{"model": "image classifier", "dataset": "crops of objects in photos (Visual Genome)", "train_examples": 123503, "image_size": 64, "crop_scale_min": 1, "horizontal_flip": true, "targets": ["object"], "num_classes": 300, "arch": "vit", "norm": "layernorm", "norm_position": "pre", "activation": "geglu", "mlp_ratio": 2.67, "head_dim": 64, "fused_qkv": true, "bias": "all", "qk_norm": false, "parallel_block": false, "inner_norm": false, "moe": "expert_choice", "num_experts": 8, "moe_every": 2, "expert_mlp_ratio": 1, "experts_per_token": 1, "shared_expert": false, "patch_size": [8, 8], "conv_stem": true, "layers": 8, "width": 384, "positions": "sincos", "pooling": "mean", "loss": "cross_entropy", "head_dropout": 0.1, "residual_init": "scaled_by_depth", "optimizer": "muon", "muon_scale": "spectral", "lr": 0.025, "momentum": 0.95, "nesterov": true, "orthogonalizer": "newton_schulz_5", "adamw_lr_other_params": 0.0011, "grad_clip": 3.0, "steps": 14700, "batch_size": 256, "epochs": 30.5, "lr_schedule": "linear", "final_lr_fraction": 0, "warmup_steps": 730, "weight_decay": 0.0, "adamw_weight_decay_other_params": 0.05}
Rows from expert 7 of block 3, named by matrix and row number. Rows with one number belong to one neuron. Each number is 128 + 32 x the weight over its row's rms, rounded and kept within 0 to 255. All counts start at 0. Numbers have three digits each. After the name is the row's rms in percent of the matrix's.
# gate: expert gate (model.blocks.3.mlp.gate, 8x384x384), inputs 0-127
# up: expert up (model.blocks.3.mlp.up, 8x384x384), inputs 0-127
# down: expert down (model.blocks.3.mlp.down, 8x384x384, transposed), outputs 0-127
gate.250 099:141140134158113094122076160141123021103157077091157129121043081163103121115076126103139138098128070148128117185098100217057099108105164114133154110129125147117122127147115115118105203119134126172155118162095147204152107089120133129117123127140084177086105098135094176174115171102105106044155129145092111108122081118153150122115117127136110133136140077131127088141107131134068149091141
up.250 098:113143105146124077096107141173155173111140133121158169108153169115102077166181142125119110171091114127099126128070144097171127157178093123127167132178069152162163128109137103117156086124134119099059084107132119066161141115141142092079160088167118053118154179116178044120130134122169170184165155137130181159123153109112081115144084050156076155107123136147108124137160137136188113154146
down.250 105:132138106162186133152170106125157106131070127165107089109087114069140169107149143119165115157150126100107112110136098129134127136107096135167058144093168133160180121150076135105132148135081181104140143180118088182125114138114094180121101091105142233068091161177121146160107092108126139090151147100138125094157163145145147136106147116120153152125152102186169117150084190095160183090130
gate.251 109:098090107161101104122136066117093138130116074105115130146139099171167125158074131098059090126072052187118134110158190110156107100117158166148121139164144135152150157099174156148099153174129146171183167126101122096135113134164069117193104165132165129093174057162196118088111103058118138125146066127149170161139152087088103186096158093120140069152181148057118101156075092126153141119123
up.251 102:103118099199116095162148062130096161130124092138147196132125124165122121141087136102073140129127054184083156127161222091138078105160121121110164144130110127141158137076143137114072159139109146186152128099108135064140158164128089138139094085076140112079154091138176133091098097080134153159155112071147214125126153088077155162141150098131122080120174175083096147152099154118157115119134
down.251 106:155109136052139031118085082135140058168123156092174075153129121084106110142138197108154122129149146122121177122105078073084106105119113157164126107090173124117120146126181143154139128164089190076116112098109110114152188155147102118142117114113184103102129114128085182126156097161160161143183127168153161128099082113169120092151145167138163140155112061127139147154156128186147114172134
gate.252 094:157138141132171140155168138167128162120094124132084154064146156168131111161123131081112086082135108143149122182111145174150151170142132094148129143110079170112085094143127127082107148123134104189149079074136117090115154172147132086148117103115139178127134098042109173143126142098104102160166108150129160193090177104179151107133202109147129135173088090170172126118088100092110155086058
up.252 088:125134060141165138150168108205079112134135057160084161081084131142142179123043132099147135133114085110091138134113127162165079160182179112132134105067093162101120085197157143114127173083183090188092088113112136073110115198073133134102073118119154209137085144088150204120112125087130131137137106156154139165066148129129116129094179132092083132130093092169127149099115103095102160182115
down.252 090:153144123138121153084105133083127189245155063114138133170151091165137081178124131123088097121122165133154168122124087135067101144066097187095175109150072157154140182125154141112052111119140161094117183101084077155198163083121146152129149127156077136115106124074078102139116128123118077145108169090121150091112105135100154136133177180134189114114113092124126159165085156125139147135148
gate.253 101:155157087137166144085120106155157129144164122133123083154147155185146125168148131149080115181129143136084113141173162161151111138145137180157143162139097105115067125140182188098122139134165164161118101100220148162106104139086165218126193087171062099137123122156124036094156177132136050163120088082157174130103131121060105098137070122130135102130154107104111127102103141087076147105155
up.253 111:120136144153115089145094147137075074113089102126130124126146052096085108115140173117182148123087156108186142082099143148121120121118099068108167051161118143186078170117137145090172188112131116116149163132131190108117119169174132110150116197086154125124135138151096185130079112158138196189150106136132103174139154174108121144119239179144162120151114163164154147122108157139178078093138
down.253 110:136174120128156098101129122150142141077130158160135090169149111175084154131095127145086106104122105163113107162146082106132035087107112162071126090145112129091163099134172156107059129085161140116122168098105076115163094148161132115100176200153108164111092136088129081025121135083105060143085160124122090143164095076146150180164079142139103152140139147098159111114118074154092174114127
gate.254 120:120157144114146106097201131096155148188117123123060121122095123181115168062124121102060154113118124102053094149131131067150149056104132158112122148130148152099122133128234097121110148122126064120106128082123171096151105154105153097096120159168089115109163150163147127090100110159157075102112113152136142118110161132141073122147156182126183169114089030058163153162181121097097083118128
up.254 116:139150126096127099107161128065142143160097110115072111123108061162113119085164168076060164117123143088095093131126109116166116074056143164139139114099159147148102112081202091130080125088102115131117170116071135073152101119131197114098097159151106102074150135137131118124099142141148120149107133134194104092162206137041083122179139162063142151162075024047086138155157151127139093115119
down.254 117:097113173164145086125071118098124130127108135129091141155151100106095157133191201149160045174133096157113157119119123155176139068120128127129150110123113129158095128096150124096170121127149134079124139167134161108072107165139058057132125179121133094146160080151118069181104118092175131149088101078053102149082171151190160111138142194137100063094093068133180088151121146169107123134142
gate.255 100:132201127147091109173049113149147152109158119162154160152197132087139127131135121152112123116142132157126093185180077127160171097100197139134116142092152169133147109188124165107165167115085123140155153180117090196150092096130130099137142159113170116133113138092195111119165163171129135203103165177139144165064142128099115068082153128072133143147158047152088161074115122124153127170043
up.255 104:161138115101072163085199128132114121143077127119085141132069129144113135115146127099118151110111131093099095064104113117093074152125000102137110109186099114114122181126161087132083100120180147110117094077185137083160150131136146084097143154140077121151143108179101118171086105091109165136149112099158124119155163066136121144168091170130121084133158209154160098146092139125086125080184
down.255 106:130128138107189110119121090105113179124153177147136183129130113151143087147139157132144051162216118115105150110181155140174121084156144190139105082160098142082169145124116127111154161111137136151156110111108071186107172071102060155159104213127133098155208107139142149138152144098101084078108108121147112098102134172169165161149243162141102154093111104066136154083104154141161100093119
gate.256 108:125085137127108092152148153120155178113114162200148189205139125113103134125168074161085119175098104147099140083136102163108112132131096110075109149141163085136067129082113101099139124079084083157110124125102112071080096062154129107121145122180163104129126099141134129159175173134117085112076166062103149124123154123058152164119201123170131132162123152097225129104129067115094130085093
up.256 106:130159106100086162122139078119106101102117108045104105094106060121092117108127086160122124161177184099138115075152136081142114149108128085102104146165164152103072151144071101139053116140121154063185126199112117146110113133093115159133111075072164145136147107147137141136121104139079090166129115103074112090162090141098128128183116143119143207104137143152133186104118133161112120085128
down.256 108:049108174139125122136165080123087131140125130097089083096156147127171133115153160137128135166142108127152162193139080122112121149087105124117098171164081102123120107185131083140084132122125077118142097105140102163101092063161117119119131130147067134084120123166154192156169135070165120110125094158158096153129119105100199152118112088107148071155159101152151115117109162123136122138152
gate.257 105:186080081106179122121085156122127153102082120196143108159133120102081083149114113145149114155109116141160113115153067176196102152134160158109095081108048124100151099131131123077141139137124140125174135104140133137176107119142148107174125107096187128157185111164139156175136087125110152160144121172145139142127115179102129107154190069141147119132167100200143086082168049144047104118119
up.257 105:129115107115147143171118129172050193106098104145180187140177109158072100087102153091101152141113096145146088130166127167165146087065155112140113119096096080120123148143131141138134142134109118106113175119157191147155182103104188129122149156144213183170093087144090117171188104119134142133119158160118183116128155122132217112141162087086145110128154103126110111143222082145109183088114
down.257 101:152117172118082103121114085085144045089181106025142114116168144114109072146139182116135145186077191118084103130136115137143101159110170149139148080166099137133165088188151144121103088108098133124082105118111118098127148169139068073188114126115164130133151107073079068067176156111109108116130130115113148131150062169132088119166112151157143061139138139140105119134138198124148140125124
gate.258 103:155135127112098170075132110113114174129078102131166164124112140136132104136155191102210188108118169135139139150103108183164118182141124139132128137088085128151085106136135124142129147175147176133082059121158150156160104080123153134115099158119132144178138077091184121050101134125102153076097113166097109158131131196164174172108132138115083142116135144101085116105119138184139177190145
up.258 107:121167170166099115124174151104144117116081182153175145082122166115109129087164175166144113113130152155179148138087145162173146158132072103191154152133132161183111111105120058155085134119138118135123105171099116120078118200176133121138141114126096138158104124115163051118102171112131178145075103134168070185170136173130106153140073135129104113086142185098098171087163161113109105133160
down.258 108:128172126117088182169119101114156179116167107139106116119135123126145176106157090120146120123153145132118080155129147149083095096091119191102177107095123140114138135136141161144121112187201150143138094129139097081105139089075132146107154160149146127184154132117133103134135086129134158115156165121069123147067113137117167131162125078127110080103144111147064120171070155200170173068144
gate.259 114:073159143171108115198173176149092130183125119155159110112096137094160107109101102155135124115098092103124161152113080102147147154174143157086158129087117096166138118141116103124178103138112109191191066107130127120134166155150098081124049189128125111114122097093115141128134134165171135134146129131102095142103121163167083140094153143108144111124104183121167103120107145153121115154167
up.259 112:096136081173145136179189161151112160138148145144147147071147174126143087125082135143125128095120077066109169137114097080098166148153140110116172127119133089155137140152162115088127170124120123132153069155080128150095166145139108136127063157117152093108125132124137141106139171178114160110102143135117133159138152161117112095133141113120114100129108196148130097120039124185117073157161
down.259 111:117138092142111129103144139119157154124099146139078126110177076111056117165058109091134136207192102137128113127162127107121077133132206149167156115168110106103133133138147134150149117179149189131086100140158049132128113067170139125171106123120120131082106135109072154141172129158132154149097091105130150131109141079178104180170154169071134142147134119116143141146104168096132145088105
gate.260 102:126151171182140113077179107173173138125127104149133136102116149094072100127140115090134103077137102189144093147077173045132122161123185113125150120099128132112108161153099158117147077110123200148144112121189149131148118093128129114138073171113115056119133089104188147083049148159174091142139152124226153113041170086085118091157152117082108081182135139132075137110117112088103088178109
up.260 101:113106172188162117133178148130127158109095096142084150141114119144126072155123102119126135108112135190099130176153146014154128142133125101137157124135170130082118148135144111087116092124118129111169077126168198163088111120127148099078066194152165115103106109144143106100140138195148110067104156105149164075103106164071153133147128152125100107152099188128106172123115089131112146134127
down.260 103:167082160095151091143100140134145176189124051107148165178078160111054142163133157109096106084162115176067140090151186173088118091147136131129112130089143134152110079094083129100059130105088109097147127142146113186193124099129141073094118115149173117116138132099090119163202147113098113143083170171112106103146110097124113165147100085158135096171097149132127207083146073143114108155114
gate.261 102:084108107155127125087113123206160119182096122177146113100125156096094106069207154153132131101097094159220072100108124123074118125136146145170161151117131110104075124136119031139120142146127086137109210139072115164139171089082138137153122106151120062143140194173118119158118108123149159117102140080154142110114180141179060174123120110133118154140098193116082047093116171154149171132047
up.261 109:177176139118117107139129138091105081133166138113118149152181118133128142176067106082167153170135193047067191152213102059107141185138164180093133124136169099152136103092194150123126112118071141105141087118146123119143131140128146166100133104065120151116129119104135058109125121165147169123137126138099148103123087088075185086157122185124183075150108129144105128173127127136121090095151
down.261 105:137157144184071105136117135140128126094132068141135064110180169180136113189122111123144094070132112155157139072080178109169134112165148107119150125191128158148073136128125110155157126106107118141130191093186157133182144095134144118183111191095141165093126119137120100090146125096165153093084129090125167121148117142165154132124119102145141169136130122113130175194127131157122195144134
gate.262 101:153123163084114138089167129191116091082140113114151172135105147111101167116141066180150130081122149153115110136142160173138071127136114094109082126163098124143150110176142098131094137125115078132127177130128116179070110089148127175130122095137135077181130122138104093170163145168095152127135093181160143109136097124116139091090107111161176052188140137140155100131161122114076068066085
up.262 104:088150102120159055166139119101126198184155139090118051127142132124140072119170192104130124163139123120168156123105100140089198133130132179151181154137171101101128143095148153141164111143133155100076072122104109107196135106109164074100089147136066197097129187113134157138136146069136148116130186098064090120135103111140083113142129165120081186091105110143111146091144146125167113188163
down.262 102:171163146079131109110113142109160141112145160157167170106216101103148084153168114071090140142099187129147113167157142074158152118145152122157152125127144179155103173120129089103108114095116129197163119104162113117110151162100129113152158114130172114110132114176123135074133078190077127099111089135164130115134146110079121134134081183075122207158137161118086176139072159134094147154122
gate.263 108:158138203155169096167070190077122061115127126138124168163056150179195109106152083138140095051125095164135095168077105109136095117108142151172094129102120160139153102078182154108125116172116157132173049126187120126137167158116129134119169160100143174153111120170176134138132172098121110128091091180117135089164111144150104131079118127100092123127115094085115116103104118083138092158115
up.263 115:125125075080169174115141126117078165154109158119058177116146086107080129118174166144131201121074125120141205197107120088130177113161200198108130143106128104148121123131153123162111196048100180137136112063119105136148119102127138084146064147144121089130131134117087128175099098135133129164161153112096129167109107127128119100113115108130162134127093110143155201134171134116155107155102
down.263 106:134072132129146118138121113117166146129110096093186115106105138173148096125102118160113100132154106155132135078135122130081084180148154144150077173169116135132132137111140112081148154194156132106092146097223148153143153185133109139133140155144120090148118055156101131108195169101120124081116080152112129113055151139061182139095101049087146128132189128209191113153103134093127103087138
gate.264 110:153145123179158111169077150164112134120102179110154137141132124218111096152163097147140118073131103114112137045099092109111163094189122145136109137118131147101176115117073170130114148111130133167195159084112153097106145149168101103110119138165146113215167137112149127112114082058040132135134124156096096175208119119129180148133126105080112104114102138113106189097133107107115120151142
up.264 106:172137108133129188178129123118102112062100078100086125116135166170181140105126143125141168149147160122128125103112107134129143116169081138158107159180068150159136093116137121081148201120140121164143170119103118179139162121136092125101111121080123139132126183114155105114075133166064109156131074102100179067138146141124138175144170132123138131140122171120119108096051100096079085137093
down.264 106:134106113117111118100122112061168083128115153093146087139060107114105163121087105136134154137108164153090110086100141164104142131133170125139165102144114126144085110154097143096124133144125103075153114128169129117129108124070091124134139112083161149082112124176181134173133133112073093155090074084096081128102121147113125120106200046157155093084128116176175103148096129122104150146123
gate.265 106:114134153152170117116152143118211166095167131126149179157147133187147110126150173111083113142049152106123118105132147127152143085127147096088158149165163141174105120148163145139145132148105144111164137086166112125136064157114110085124105129136121119113132170130161114173110137080072155189119087080115147120158144143126094145123161075171136155139146166121133113042120133101145184098104
up.265 108:129151156106101082144098112112145129118090125103154133121139080130120100110103121136112112170151142115223131153151097170151104144143072123140121117067081139121141136058144085058140108166110132141122177128114132091120086097144110127123052139083140149065149072075078168141121091055149105128181160206162091093130109172091116185141137175125135142164133097131189109135135060147157128188114
down.265 101:116096124136209133141075141144150128104141114077180162165129075126151135104168130126183088141083082146116135095112129131118162064158142099082136086131145200133135097148179119081087097110073076105139112122085118152112161129101086069171177062098163150190107134169106163093165049143193119135118136100173133098168111157151140118109140160169133153145148114113134140140134103131109087090101
gate.266 096:092102094143193110080139118093185163107159107157053121169124157093131134146119152076140112117038159150136136133125197083130158119149171144107125136131125184169127125174105149132088136124089127136106102119171083113146114148045110113130144193172068136155120137150112108142100123131102176089115094115096141131134144133087094142092131152102107138157099126136107156121128058179115181130170
up.266 098:155174138150103125143164157115111100105096169164150134131167074165150070167176101145122160058190072132110151124179107146111146124127123144111184096098111073111111156027163120125169160128122131125107157105208166183125114113081092150137087117105136136087167135069140119139145084130143133113167131125138138175135083096151096128094164164164165127118112129095134117164114190128098130173120
down.266 099:104104134102152144097107142096114126108116129115070144117127140161110105170073106048080163160153109150153097128121104112130138104201207189203098113132100145201126096177146160154123168064075124152132111155141156125141120136128099062129129127165137111079154150185122102102110114137176120139116100128103139141101127102088157184149122153154048168132128160104147145154092110145119141144186
gate.267 105:130056093123088101189108190133114154085167115115142120167111159126134114123118143142137140126086074173128112105141106161153139071141151180123099147168139077145115126092136097058153188117150090090127137088148029141113113177072108118092184087118129113140102092126141117104133082144089160207076108163133135128091150192152109097133160073088103104118113136033075120103168125181168090093155
up.267 103:114210127134153104090173073131171070145164143138130147087162104196101095119118114137118097127130174045143166158129119111110141147100069104149149125101116156096090149159124127166085081121151155180133144121102198122150164120149143172206054181110131134107118077139107168162090156133161068117175132119096102117189149054123152183108103157137171093117141124214164082139162139105092192140141
down.267 104:074075159108112090134134061148133117152108107106094164171109113091171193165164096141123179092143113120101141178180129107129114156161175147108161099107119154151127139138074118154166082165108091123051061113145094115143102066115150120126103167079146100127170126096097165112196065129139137130081175126104177073155166143137096161117073165096140105130109208118158079087097085137190091107129
gate.268 101:118079140161107144070175107089102091154137156087118218073116111191199173119134123101167106140086135153110176130139122101145114145137068111097117165093091098174153082110153156135125167145131140062103140118113155191111150135114121113102112091135121135186105133140109166132158130178146105179148131126131180101067097096109156142068103115067075156141186174137110092185133145121158126105115
up.268 108:123121135195131121111159089116093123163145141090126172067139090156191133127134123125157127125093150150107136132122132126100085131122067096097129121106145080152108134169131134094144154158162093109089124147148147183119161119103115149146112107155147110171103175136137148149151117175127129172123079116169117154065137103117112140064107127084103165136143137077120071136094125113143159094155
down.268 107:129168084129131149057094151139136088151118168131084084112084071183173132087107204143155070069109104157144072166146114065142119113134127135172146104114112133120138155152086100144152128146157151171109113059120172127137119144122105180107113089140121097132104144100138135095044084136140182136117167132218116105086137108072132076149130162156141050175122156131128119170148160076140178086105
gate.269 086:057118126097133131123052133076059127147117131166116112071163147131154124097109073111118110151138153169174090079169146112104139116129131152160177158154130132082061183108133131114124174168106145106103078161110125114129117135133159159110112169115160166088127130134110111113134124131106100156176119146134134147127115167089080118132177139139170095135137094112169122104185132139122153139110
up.269 080:131115171138112090180153156086102120101094122145137158087133100125167135134095117111099166154111144102164155119135152141151108070168161146129120152151114075104124130151093102156103148085145160097182135151141172148176098102161166090126091149110154096170129116162151110153180081100134116091171119133081102132175098104131174103087115091117133059128130131132146111120175148155126106196101
down.269 080:164123114112118099095127087102149145106134121115161114084183128113071156137067062063109112158129128149133121145099137178127163151131111142112120099079146142149154139182109118101130099176104145138112138127150085162104088117135146093113157082200099061131118173152161176091118132094200123103093183099104069101157112149116117135187144119084129131167117129109176118119121161140144144164173
gate.270 113:200143138153180139149126117095088117151164168165184094141121095150146186074137104142097102109125135188090089131156139118123094079094173119111137134137137090177146187123143113087179115063090114108135147205072153110152092137165101115136122153124126153088178116099109112133166104074119084132117195146043116111111124121175117094141120111115123107199081103166119097130111125128126161146129
up.270 111:133193108161093134142160119118154205141096155166155109057092136141170189059122087139104122096170153182165174069093115148120161112132162102131090076126166129114144154098111150130136101180079092161077145168045172087151131170199085121097137098184189142179158077163164179133140130080134149149105118118065156151093121210144130099160115194156144099122108092120091104121137077142123109110129
down.270 108:124106139143094153116137154141113123139143132113124132092112157129127094183159140136074188209111127090152092171153149100167152121129131123162078114078110134125137119127159163197150107088118161132122124150176081129154123163106127137097108148124097077133125122172171136143151154103141066134102127143109151122105119121086115137110131098155136195136123098172150154073126167165104102108069
gate.271 096:111159164131119190065141181138167102169139133100126151118170136145076158154105158158155083127079127104130095125180177146123137113185127178108126183140101127122171171129109188124139159129196123124174056157168113093140028119111068134158092138128074168141078216122067094145175116102146170099132130159139136139100145147157116116102169125157112087130134052127136153095146075090098093103102
up.271 097:128110150134139102149152101134123118129103108138146161226136102121180079148120094124119158096091181147138144148110109113140059119066170119092146130088131085109102134126133151075142164136121093142118096190120075160185120113085160114131108076141157126125202131157158141172070125165053126102123125159114180067126080162085116116122076122144065168104149194100102093152127161158093087104129
down.271 096:157068116114180150123156133115152074077111118180139121126170103129111158134175128128098131183114135114144037118196116127111151191112144129154132103139125147145078124132136117079142100150101107104144058168094138118130113067158128176138126086148113116077121106212125099120060103074084156144126111224091135148123098128124154071136153092148192107083102145128124196171197144154127105124090
gate.272 108:132092098124132169195128091149119115118118167116115140063106130141161126153116135120119118141113102074170110099124133081119157153196126093110143150148168080099142091118160089180131049085136122124106132194140107176041080162164110153095144203154116097146181072094132128114145128078118108121076149088150152118141114142149100164136112177078140140109124078169123162080158142141075161151135
up.272 113:153142144159105101091127122094128170123130123110141123197149117136126123116145150129161156153196161137071117177132065174186095111063090185124172145126100178156147128134104136067110178117070151129169146060185122063207140144137133074201104088128134147092054176113110116091090132154122124138179141154148120111090115116084169157097127067155125116152136162084165068144127111144127093151112
down.272 109:130135097106093105118134118095208109179118079121124117160145104192054131165146094102098181122136068136200098165165098136100110111138143127111117157139082097116157184155175089161128178142135192156085120139140098087082139164098082170131131096149151087125091128134148083102121112152162158122117206144121143067120166128175108132118122155116125173119186102157085121139149133053125127136129
gate.273 114:142156145041133126176112098149086117217116156129144191065049141123094092118158089112146080161144101164101084188151133148131100123107146129135111108144148092109107078143139119095142086139176158185188066180109180142131128089190121133140153071135154133104130128114118123147119104113129139159073099120125121173197149120098084074167169075123142131122122099099103135118167191174161160100166
up.273 110:155117114095154125195118150144099079184085123141128193095082122150163103103156096127098115110158117151107106199119115133105104144141143163151125119155103088120128134160153187198127083141167141184159114119159180118147080142130133147165118109116163156161142070101133111168114126112153137131137173169088093173163160056142102096153136064110186131085121090115115108078115214158196151184136
down.273 106:083130150080117163112130132097160078180083101161139074144101158088103104151130142122146111094173155134145142115091116144076120159142099121135179090124144143142152149125104115170090137158123075095157110109105084180144141154195090067089080144134128079131118182127175129038142063125177184157138132131113123135119135093121155116131127125162144127094099144148071137161125122104128104134086
gate.274 098:089144133144135150077069141114119128107119124107199138110096095139144156103129156152098145163144096093055062144112118206145114137165128178130096152128172147144149087089101094127108120135142160143092183161118093152150120091159160088117098137124089129113097153099105166138159096123179132102165171096091137099115154094131110121148080089140126162218106122147238191158203089126176132086126
up.274 099:151151188124120139151052119142144098101080124149133096103125170148143137110089101051144090125175104117162125133132070153134143185167138138108158153144117126113091116070107099129101184116127140133151144163143118154099116105156144092123106154177071116158064135122097176119132090113167132186142137126079148147168115085060123050103109132115193164114117128129169191162151106114184095172117
down.274 100:154160121119126053149140156161107183106133136163152121136105073093083101167101096104154056137127103146121132123129114185092152131096108173140125141138169103124101111123173177163126124159131099096154076116135142104142145164134131106138094156165175092137172117147123111072140149191159135155094101109133115066105162170226115170136182125110130106096112155163133112183056088182139083147144
gate.275 117:119104134132066084106180175172118109128098135124158127123165194150124137129060168125166093129141121113144132172107149124118142153117050141147058115136063100134077109104138118049133146091081145098072120176119186070090143146126151161160220159211072134166167122169105146149150149110121117143087076101097126117144127152126112161127177099108168109110131128126141207157097075094146150099060
up.275 118:117169124109098134141108142114108118131131052162107131136099072129122076152161158110157119153105128136127085117100126144107151064089133096149167098089112133131097150118199126176112127125076076123199098171181099167124117150155117086102100147170171148118157105112125112139086116172154116176100141166140082174090113112084088165116133124115114136172171161147152082099103169145074176153128
down.275 118:100121147091158131109134122137074124080104147128149121189164115117132116151131135193153135132093172105156150161118140095092099118088168119146112094160114089141141111114179151159221133108144117108094158139153127107152099169122126169147125066173142147073129144120140085147111107124114116122064158106194195098059087099123108107152147135045105164053098113194133191157110118127126185125155
gate.276 102:111101174095134111154093113161156149131155114131171160103114113137113126100096123154158112148095168087148121147168125114145108113155131133113168143101139112080133064132126123109088113117137170114101128097176141085146097120157144138168102156112138137163168058125137150115178151159141115146072090162163052156101152169082155138076107177166163105150169178162140182197169090150112129078113
up.276 101:116141112157158107085177154051068096138112162114127108126151198121187177167133158068143143153138149135119151106050126102141119099030157119129115126148133114156153137142161151111159134182098091109143138106106119186095139107136129129065159087171117122138162133128103101138137118118077154139156127110127151125125068104156104147164141083089117107145119104146090144012119133162101145151144
down.276 104:117099206119028097093196136131079178166129097139150184159142099139076157095118127190070135140173123130149127098162121144130122162097104125145163170066107140147103115117142124111103147207175127149143113148129095116091152087133121129153094107143117079131072091183143164109105101208169131135139083204146174084128099204103154145138084146148164150088076178161123110094145083131108053134088
gate.277 117:122135119119156094157135163114072082121132181160095111125102059099135144134111148129152143186143166158116089098087119124109138109178131154102180142112129117147120079129185108141122109155094114140070118158134156113069091117114151067112135106117096135094144082168103141136129123117087126120167163076113156181109172135135180155115138127127094091135159175114141110161190121135169146110074
up.277 113:137158135159124102119164182110089165064157126188133116152112121142148126130131121159132065175092176100166144157109099129151148158111120121138125109110116086160127218176214100131088149152126142120080159123048083104120066135133128018073097077161136160129141090175137075131170177119100081122143179101098133112103185087122157065110107098115139115182167137120102044135138187160145145147121
down.277 113:094089135079134174101177139156069183148088111135123130107119150078108152135145109091213234152105152168149089172123101086143093114184151155149091146198069122102170106143136127073161100138145111093119176090159182104202154144140100120105120138094130166069101119134160167130069134093162179127171164119128116201056104087130168079160138104070154157191128089091086133098109165074125134120133
gate.278 116:122117081098157086112183078083166163134138186112097042107098120109061189104109107184151186141178170169078140138141152120138166101134083130087141185117176140114141051091114149121108077152177123164160134140127120116094102192124153088121094139149090167161118152098142171188201155155123118160100086092094119114136122118118118113153157133163136133133112092096150076199079145179154149144131
up.278 117:134150061090123091134173106068128146115166142099122082098082143096093195116133151199161170146147169153070142159121153092133140124128102155123187127127132145138144042101155132121109117176209148166174144142124123123096103205132148098117143136143096165160132157071175138138140124123106180196128093090076095108102140114143115158110167146161107119128113093089173106192085052147107128169090
down.278 114:158145136204117120093084109115094144185148115088115083171137194136124092142091178116118141091077121123157081121097097119111153128107143148087097109136100081122108120108106108139147116128228176096115146105145138117130154100136083126209130165204100103166156143167161179125155139176082166106126143131118079131170112165147138115088092122137132094209145101189111155160102100207163118056141
gate.279 104:147128143123096084120107156150127127120168178137084160106128112113108164099128131218074140128138098149120117096108116134094141141124115255094109106156117148136110162186167082099175123133104131102122109094117156148106149101142065136091090127147124127143158107141109122168178114075161125138127087139125168168071118098076120109110178138116100144186070081110166084047089099150122091070111
up.279 109:144158125119188169152167123096151111156077139103140075125104091141140094116127140081216141141130140110149115148150176106158107108136137040168150124123159110157143097098111170115056158117135095151130138163170145090130085158091123122136171071074135112119096067110149130102084123143129117122170127122148052102165142099188123146095082150173116116050187111127132161140124063091167153149180
down.279 115:075155099102147088082087110144052211122122103144140150108182081163084160182151117126106127142120084096143122085118083178123097131117114095162150128060111140076146137136116104118123159145100169139131119082125131153139120187173144174072122146077164151122138178145155113165150102138132127142100132111123111127112106163163137094091077113127118103150223115145181146104109107095144129110027
gate.280 099:172122120131141151159159090185123138127145130101080112151107193130162107104153152162095126148129102142155088195142133077090139131121199196104063141094126135088133169107132102147088150132149176146070175150126085120176095098138149125138082150127148061104128097105093169085124104111065095115088158107118149147143130127069083147101171179184045099153146160149192063131126180053082122096147
up.280 098:092094149154065119097138155115114095085095137180173154096116048159080131143071119083150180129122139083120126090092144145149132109137076074122153117166128094159134118158126135083105127131098108053191104098118151199054186173087132099090158162129105121082139166190168081157131095159164100155168120099119079095123112145146143091149091103138198114123147088093086122138156091190207144166123
down.280 097:102157082244126103087136076126154138062139129122111097204057099181123147095131110116135150110167153111164132168121135235120110095096138145150118163120104143098178117184114128096108156183080118177102110130080112126158108137096113158141126130132185185140143117149115100067098089152145123120073164161104118165140133163099158139155120152129153133194103108120227141162116123080121102097122
gate.281 105:165063157145140117149062119112085097181138130170160088157161128126098097151113080171177105141130164097130139163101091136123097159138182138085133103116182078146172120100090130077126141106117079104169107096123125161077104161099138173142100162092118136151157080110126082139088153135153140064040055116122098126122119163134190146182191146125116154164169144134100093155191146138149174133120
up.281 105:182095104169129144153102121103064096176110143110114145126137107110129113165190086145117168143123159103065111154126128192162182163160165120129082127107155129119190175130090080069106181114109009139159086144138081121138111128113158110146080143114161149170149144098132143145128093106122141115138103135131120126124120174112188131129137199109079127088134096136059104140166090168130177163131
down.281 100:113124150128119146118066158144135138130124127100173086201108086073141132086134096067108103094131128189090073149097070107129108142105135192164108118170090122076090080122099096098087097103204138162123164140061157106125161165167186187136150116138108157134136178102090178124193166147159190168123113129090111165123112108129115199121104072125107152091158145146127109076121222133085166172093
gate.282 111:101049095107135151151050093083171097085168100142158119094159184102108165144093110127137125128147101171108131084177140138182136153148161107129116150131119175187136135177143176165134084114127115172167156166073153205164177068169103155085110137180107177152095109130129105122139110100119137073144151126148148166097123076102153141070157113152113129136107102112108144103163130170055140067159
up.282 113:120116152166131089143178205144115122163125159087122124080129115053086157096159183163080091116142175104096175153133101125110164121105136125111097152087140165092142082087123089059122121143149138069104145131118086117091076141093123092187186122088172145127142097131179117092115124163154136176156163185128165084199129180178093107183113138156171142165129172125152165128133146130164110147123
down.282 114:138159080129209188095136108132175115093121127153115088115072135127096131140181106095110147094167074080180100206089109179066101122091129140109134129118142143072146131139078096051135112092124156112156159149071149155095127127096092102180099163142147102126147080103119182149116127182160128187161088146075158132135090116196156183136140172156058152102171084127108104071153158160090084140081
gate.283 101:065147151108079173136092122161148099099052078099137087104145120113163139117111137157138173083131172165153096176097149143157120135171166172087144101154137106134138131079144132131152147107162123117151125111053099116135150111174050189119182113122118187103113117103121125148107098151164177166055168174196105124063094093150106100060179144122192133132073144113126167119144149118156078182117
up.283 098:188133109115156068146115139096138109135253133125115145137095142154107077148094128108147090179109093132090136116164107116114145123113155118110128172110154129134134081141127119150097100173131122082077141084181187137152133129041181105061043172147107059155137132119090128106130135120131117102175137050047136127180158161088143133158089080170092134152174142144093109171084166115128147067154
down.283 106:146168141064151170147146160140140163144119187168129089127120072124132171133114122156160123114131147130133128130105141100093108149161110080138169094188130113136136146097091193146141095105110107179065161127094057134142108154129102061133123112156139154157095163115142118160133099064143128136094164107082103158133081116062082108081120092122139161143096125142132103146133119118078144050123